Rows from block 2 of a small image classifier, named by matrix and row number. Rows with one number belong to one neuron. Each number is 500 + 50 x the weight over its row's rms, rounded and kept within 0 to 999. All counts start at 0. Numbers have three digits each. After the name is the row's rms in percent of the matrix's.
Before each neuron's rows are labels from the 100 images, of 14976, where the neuron reaches its highest value: "responds to" is what is common among them. Only what is clearly more common there than usual is listed. The data: photos of plants, animals and fungi (iNaturalist).
# fc1: MLP up (model.blocks.2.mlp.fc1.weight, 768x128), inputs 0-63
# fc2: MLP down (model.blocks.2.mlp.fc2.weight, 128x768, transposed), outputs 0-63

responds to: order Passeriformes
fc1.54 116:537425599462506505563457399609544477504495474528496540519476554466544548491501448542506436499461470444555535500522497508533456392474500465496494589585568613517431509556483566582478457441520529
fc2.54 095:479516479511551557480462487487572415520432464498527532492592545577454492588535547531429498521418465492437526560394505507412543532523393563499498502537441357523462411533442437404588583565501471

responds to: class Aves; order Passeriformes
fc1.487 102:544612501578546574501496498585473533481576477553446497582493463522495451447494493593537564468412413499543505439568563513586519475513379474529570483441471467487509540478571464414570563477547525
fc2.487 104:423544598462543513462502580539499433450419523453488460432528538504444600505454482442384500583410527528471506458484380428454510443486478514504511487506436427455452495430534541532547586546543608

responds to: class Insecta; order Lepidoptera
fc1.501 119:399449471470463549551503435531539512483461499481460565452426493532467458437456504527513582461454459473487458513540518515538431476491524493550478475516584495515581521441506486491539506549467461
fc2.501 098:469428507501577395493577562538503515490530474564489524556500467541498576522453451424501485460547549537413548452509527619525436557507567462496495540467477526539485585512428494454580572502585519

responds to: class Insecta; order Lepidoptera
fc1.535 123:445470468558505519517563414504449524590509519447533531494600540526382479582532506497467523486538442459376495469458430535554561482509530466520591513503541475508451528373477564534535525561526592
fc2.535 094:479534468474543493461531482418514470426544500516388459498484498506662517413406571480562461548528528546515516435597575552437451533491561531499527528500532479568558414512516454516489416524531453

responds to: phylum Tracheophyta; kingdom Plantae
fc1.592 097:480485526555521489409489521522605469414557456454450530446559547496555502564576499454558539500491535609530445537516539453483520565503493479542479582525424465552534472480446447434562484522511428
fc2.592 110:504392533584561461467484495537552421475524489510484463536482507496495536454487514563441544578493495450474466414523447425520469467436407551512497545423542558557522392527475515540493554429474444

responds to: order Lepidoptera
fc1.313 094:549523598451609511467455500449592561560506344501473438551495536485466599526592460539507475446478491569575428472500510485498459524513514594452469451448469558534421530492503499503452500404443500
fc2.313 092:402496518563459472547548529425551495419528584442506578541474517491468524473570480555535557483502450481458507426489513596500495546403570496581453494629423460593437484469480513514597523520448451

responds to: phylum Arthropoda; class Insecta
fc1.639 082:523476490514559505547578543493517524545490478585490442481457595580400489400516496450497529550497490457516539493545505483443384520471436495536518490512687531537493488519497419523413455531358483
fc2.639 093:453471499498476504460529575553454465580506445543463459530529385628554535456474600494466442501562437480533432512562450523537545534504494527437510489488485462478504423560451360410472528550505464

responds to: order Passeriformes
fc1.127 110:486502428465549494431551568467509540535549485552497572434524471526472500458498471425599541538556486427535429388450455443456462457560542517504483443537385534427465558508585480477536524520454450
fc2.127 103:400418515439541460530599469507462448472459395504507450533472500466455504578545595462419522489518522459449456497451468509469516538510499567438471542523540504474476391524482461529552496406475459

responds to: phylum Arthropoda; class Insecta; order Lepidoptera
fc1.412 088:537572502481496428481500441585480522455487486541458403477573590535396443481559466481542562491434471523540515527432533422493500406455504471466507519556526518629545492527526530439531426589529525
fc2.412 100:515348471458551518536474597482532553574477558607476488527469489511587523459443414527568435506558466540470439527509450472530656505481553481499444544515552515455557510501491454501545509465503454

responds to: class Insecta; phylum Arthropoda; family: Nymphalidae
fc1.638 127:520455536474472515551558546462517571553435464431474434505472478446491529461575516505430547368484451440494432496426456348488448511530431498456435544446533466552615526504507434488489537581488445
fc2.638 090:542524482459492436503489484516506485508572589567598564483500466511375543538492461501582509553520586509531519565589576562455408565486681494530470508498537514559443579542547480542493518454550569

responds to: class Aves; order Accipitriformes
fc1.443 093:500478520508515588467460481474511512517557546406512465453503498448457529470540574535590474448425497527532525440456438565547436401543402554546492516460467466432480525483541425535533546446520515
fc2.443 095:521444458484550609473497602601483527458450428506351440489504533601525550501526496493524474507491440488490545512547507538396525529570541476527450525525417514417608421532488432455495530409508399

responds to: class Insecta; phylum Arthropoda; family: Nymphalidae
fc1.496 099:557563379491443542549418412522599510465453416461468583534455464457521450581564514565450559496506373507545461520445463513459567513497605551538528532415466510467509515576480583494543490474495542
fc2.496 099:462514536468537384467550425483495452537553443583540453467583414547519482488505504517460421517489470466516612520507468555572412506524527508497447517549479526461463440489445453530526476469439555

responds to: class Insecta; phylum Arthropoda
fc1.658 080:498524480588510572606526528543494557445518532504476418562622618523489544494480436463488591500480548466502498529571444523462485446506429431583559474445567500421506431547488554439511425508538402
fc2.658 106:421436580515500447468452440548474437481446501381541553468496452429526487427403487565442498586526490565509561546561492407505558525492567485559501551498420461475518544484442542559458523528508575

responds to: phylum Arthropoda; class Insecta; order Lepidoptera
fc1.628 088:562512509594541530486545454549556500569538583588552447569479580503548550513485488432496492517373454540457447507487484500505600516593450509503490551468519442499522538555516468449478452487483515
fc2.628 107:451502550472496442480431584505531461489483427629488526551528518479469531504549561519427440500514548463518505510554489458364509518460567607540473491458489445430468477491461592430386564447415433

responds to: class Aves; order Passeriformes
fc1.43 128:555438593488474489536474457531400583538556487489461548393555516422462528412520482443552471540393468508514439497454416560466546486531534455444521577570524529483545553491531562537510463591600539
fc2.43 109:493471571478576550498450504532532459488468444496534546608525454529500566499454539514473517504582510537473603500456537548457580530482364522501434547524406495587505485553491461466518617442501434

responds to: class: Aves; order Anseriformes; family: Anatidae
fc1.239 107:536411421489475389434407474546500536531473571423472533582483580462505548541457451504421549513504508513591559475477494461520519535516514537459554595453438544467479511526487538542474495502443528
fc2.239 095:446419523605574476547573479514426437502504475472439505504522588456462509476594486572508548479462465506483516561417523501531477561503505479580533546540573470511444553503472551590447400493506436

responds to: phylum Arthropoda; order Lepidoptera
fc1.189 089:483477477507509561426505530445431602542512481543542472594526485411486520516651501477446452553535415455472506514589450562496490443480487534522452522488472488588493531486438439407477538549529507
fc2.189 111:633543497515468529515467479519542517478444555556467503520513516398540453513517485510418471556470475437556520511506568479358432544473497525530527489543469485437476509462451462374551417448521403

responds to: order Charadriiformes
fc1.653 124:506583576479471555541401476441565515405525528495553551581513502435439479607467615527472515446546440471513424531503495543519532415475424480496490455514507430525480495505498457575432477531546562
fc2.653 103:398613506556594465506553477525432443577488472568484465434468448596495554485463536510575555484517614523497581464469520522422517577469570491485522451499510497526503496529546509540529438451463448

responds to: class Aves
fc1.734 091:579406421509573490495415553550454493481486538425462494462497502490460488525513489489483543476477562537480491610497483585569381542430457487497572499475476473529535565568457496499527427569585517
fc2.734 100:554456494428580478510525494520532464417459489614479463507544500569561527530494451436620569528480473452545575536481443507525455542582527471553524567523420573521524431407474430500570471414564496

responds to: class: Aves; order Anseriformes; family: Anatidae
fc1.99 096:457511531508553519620446489508423439440526571509470574482514531501465480447536411399584516458534510526510485564538618490497518527479487521550521498453532565445432520434439514502473616518442531
fc2.99 108:542428572539525414543551540470463563481561485561505426498458522488516600496476484440609402554515563508538491492532437452576470444536477617502485481467447578525486478476482446563497400513517473

responds to: phylum Chordata; class Aves
fc1.489 102:559493537462586555510490449532504499553532492565445455556586410553492561511465495537510522495521510535528493511583545527550487483427491466398500532542500605536519543484533391473513486462472480
fc2.489 098:522517510504458435477531488485554606405369531505448528556471495439518546516567508422494558523530471509464554535491594553485447484517591431565540481564479453458506504463416495552500385569556606

responds to: order Passeriformes
fc1.711 096:509499445483571491528456514516527491540603500472579517465507452562503612457557502506502519445542598577428534451553503546465473520468489397499498534504547516477516491493589486537437521515509504
fc2.711 092:487502527484590478523521463477568505579537481581549524555605582534519472455397515458591457581522570437502510466464563476513543483573514436536506494460500399520446481529531464512465444518461523

responds to: order Lepidoptera
fc1.452 114:448536411505554495491483476503558555446516482523476482476485506486474507547532493534509448455488526427455507509588429484498501462403519508527489461465540538541469476501503473478490530465542612
fc2.452 097:476372537529424413569420604453501511551506596487495479453444468478421502563529552501503508561443483534507508586486483477539547495528471434410452552517553462503494535504447537540580599515502497

responds to: order Passeriformes
fc1.715 094:541545487502435506522358519546472571513528537432486423475502437523544474450509509476542432520618549521509466442456561539450584454474535524502492422434520452438502506547519432472539365539541610
fc2.715 099:500464453569533471531622459430431474552537471516578499600490444487538375525473531480495418450522640440486453519466482526456456447470529480502568633453519554490526485535451495505524562514408486

responds to: order Lepidoptera
fc1.375 088:465500507530534508613557523511447548527541515419441393572527513482527503519573561484522436445543546533517390510550536414431507505531564477448513519569464512468427515477527548493395530492513431
fc2.375 098:544539512464540467454524560509450512603458450440452405573410575539428559548459461418446498606528472487466516556481476478553407461579557458434428523445476526572501516491514463469423505496508424

responds to: phylum Tracheophyta; kingdom Plantae
fc1.413 092:547460542537501539456530469492516486541588478400509482470418513520403433454423527393454478522586543510468456491443580571502463451474457394500489547475495468538563383539449547453594526506582462
fc2.413 096:488414525456446451468505614485465493459546558539514542479511560558570472499527532476414431489544523487522499532554491510455487522420524456550525526431515475447453456486461450479446496528523482

responds to: class Aves; order Anseriformes; family: Anatidae
fc1.727 107:518524474473540484418476518396513499462497458411495562461580493448481506491575604597507427505595582477520490514523577480438541557402508616521483459505493415526603470465525548437483421472501475
fc2.727 091:470418493611466485534490421631405435523471544504490482497526491612427561506498518485505571527511463470489498471549508464501539579465517526458582467544576525495473555534490444504494488540471573

responds to: phylum Chordata; class Aves; order Passeriformes
fc1.405 098:529466479571563551532445565491436530473526481512468439549514454479490413473480562479507498473414560460404478502558473519359510364459523539448503504586448478459463559529494516472461528517469521
fc2.405 111:445518468573461506471469511485425461548517565473557559431546541563463436419547543410491519486411458511394491498467557464474508520484509500439508599475481472487488486463557610434420442523444463

responds to: order Charadriiformes
fc1.116 119:475403556633517495452468581513506483487490569527470468491434418527540484556461490539622465522530501500510576451545496516543490536504489520565499484498506507451514526431530522405534430419512447
fc2.116 109:549444552453611510570551459493478467545493501440463490497498417595559533518555419463539515475538428552533461537394480519491424500506513493445518564508598505523427515492508499631493461596544526

responds to: phylum Tracheophyta; kingdom Plantae
fc1.208 089:608517424460570538595500495530470501447589486447526608489472474533568540626488548506499557429541407537514488571453515527521471519477441424495534541540508575408535566447507546498436494528506487
fc2.208 111:477527433506573482400436471551530460436507542413437367568407458587496545391522464456456512527531578503527588471555487465526566522527477603395560460490510478448574587497549578437538413504469525

responds to: phylum Tracheophyta; kingdom Plantae
fc1.589 087:443521450496607512486469439480486522412558563532499557558434474505556571510512449500555494432467474462565610430529520420612525457491486469543520509454479565448532460480494383583438496529479534
fc2.589 093:601433423511455534535617596556464449503490505543482470483417469457421495604549550483624521455504526459497501620477512589515511363616576527444508512477548511520556534609547552475504519463505503

responds to: phylum Chordata; class Aves
fc1.316 093:519442448522426538441424431495486522583501549498531391486541548519410479421543561504502608566491408575534501501545553423600533520506484456467473456427568530529511453503490475567560580480531475
fc2.316 093:403622427433489541504449525551464434495525584479452458503555551506533587415532397426511516480545495443440434588467469472522458479421453517507516502569562561482516529505547471507497468483454575

responds to: class Insecta; phylum Arthropoda; order Lepidoptera
fc1.216 099:562430527477526464492509538459499477513460542473456577569464491497501442539578497452489550503460514459559568518473541475507419413523598508510510539520612441489615455467516497539513457417486532
fc2.216 092:525506622556464478475471535588544401535589508553517486471470481486414547487469452569479527581437474527433526581513507524557469525452456479562448465438479551531506484502482406445553538410523482

responds to: phylum Arthropoda; class Insecta; order Lepidoptera
fc1.673 094:383430519532481495586573476436558476457473446447417545552531476348528491519478421494566519629481516501507485467449492517469464502475541564562551540488451469495503464494546547569564537478487615
fc2.673 118:529499425470479538436587463503504568543522424612485444504583529551471449485564561512555508478531422553538474523562503537559543486437490419480542453476521464620577559500502539509388467527446367

responds to: phylum Arthropoda; class Insecta
fc1.79 089:559496628437433511512516499445528471465445506386480473518470541576472564437531532560526466467502545524551555547577487496543522428508547430458486539481512450585513543557503533516464477495572445
fc2.79 087:513469554526543471537485608454477536463402533559448423468478515495527492537501533444485413447494639598476546570620491535487616629590534426366511548542552552570480524599522447506482454494454495

responds to: phylum Tracheophyta; kingdom Plantae
fc1.657 087:482515531518551528521540514553539502466402576588496473522526380406389446543469466471534460534439466480579480441428513552439485496435500604516502531550541452507455512464528491456522446482488499
fc2.657 109:477456606337508499498511614510498553529524483464559461495504422509516401526551590488416492479500453612485492488568559436533555484489506541552465479450460461398520536476538571532394595565473437

responds to: class Mammalia
fc1.84 101:432517463426547576574502427497496431492631428574580444427541506476565495558454525477538557469480424520542448427477488509514456474472461457478495528405566460498488561419450471521491553435473464
fc2.84 103:475518470538527484499464534495470504469503530436585430525559498513499477507444532599474560500464401472475497515534552540536535525378541532469490546486534555435456533528506435500500414465472552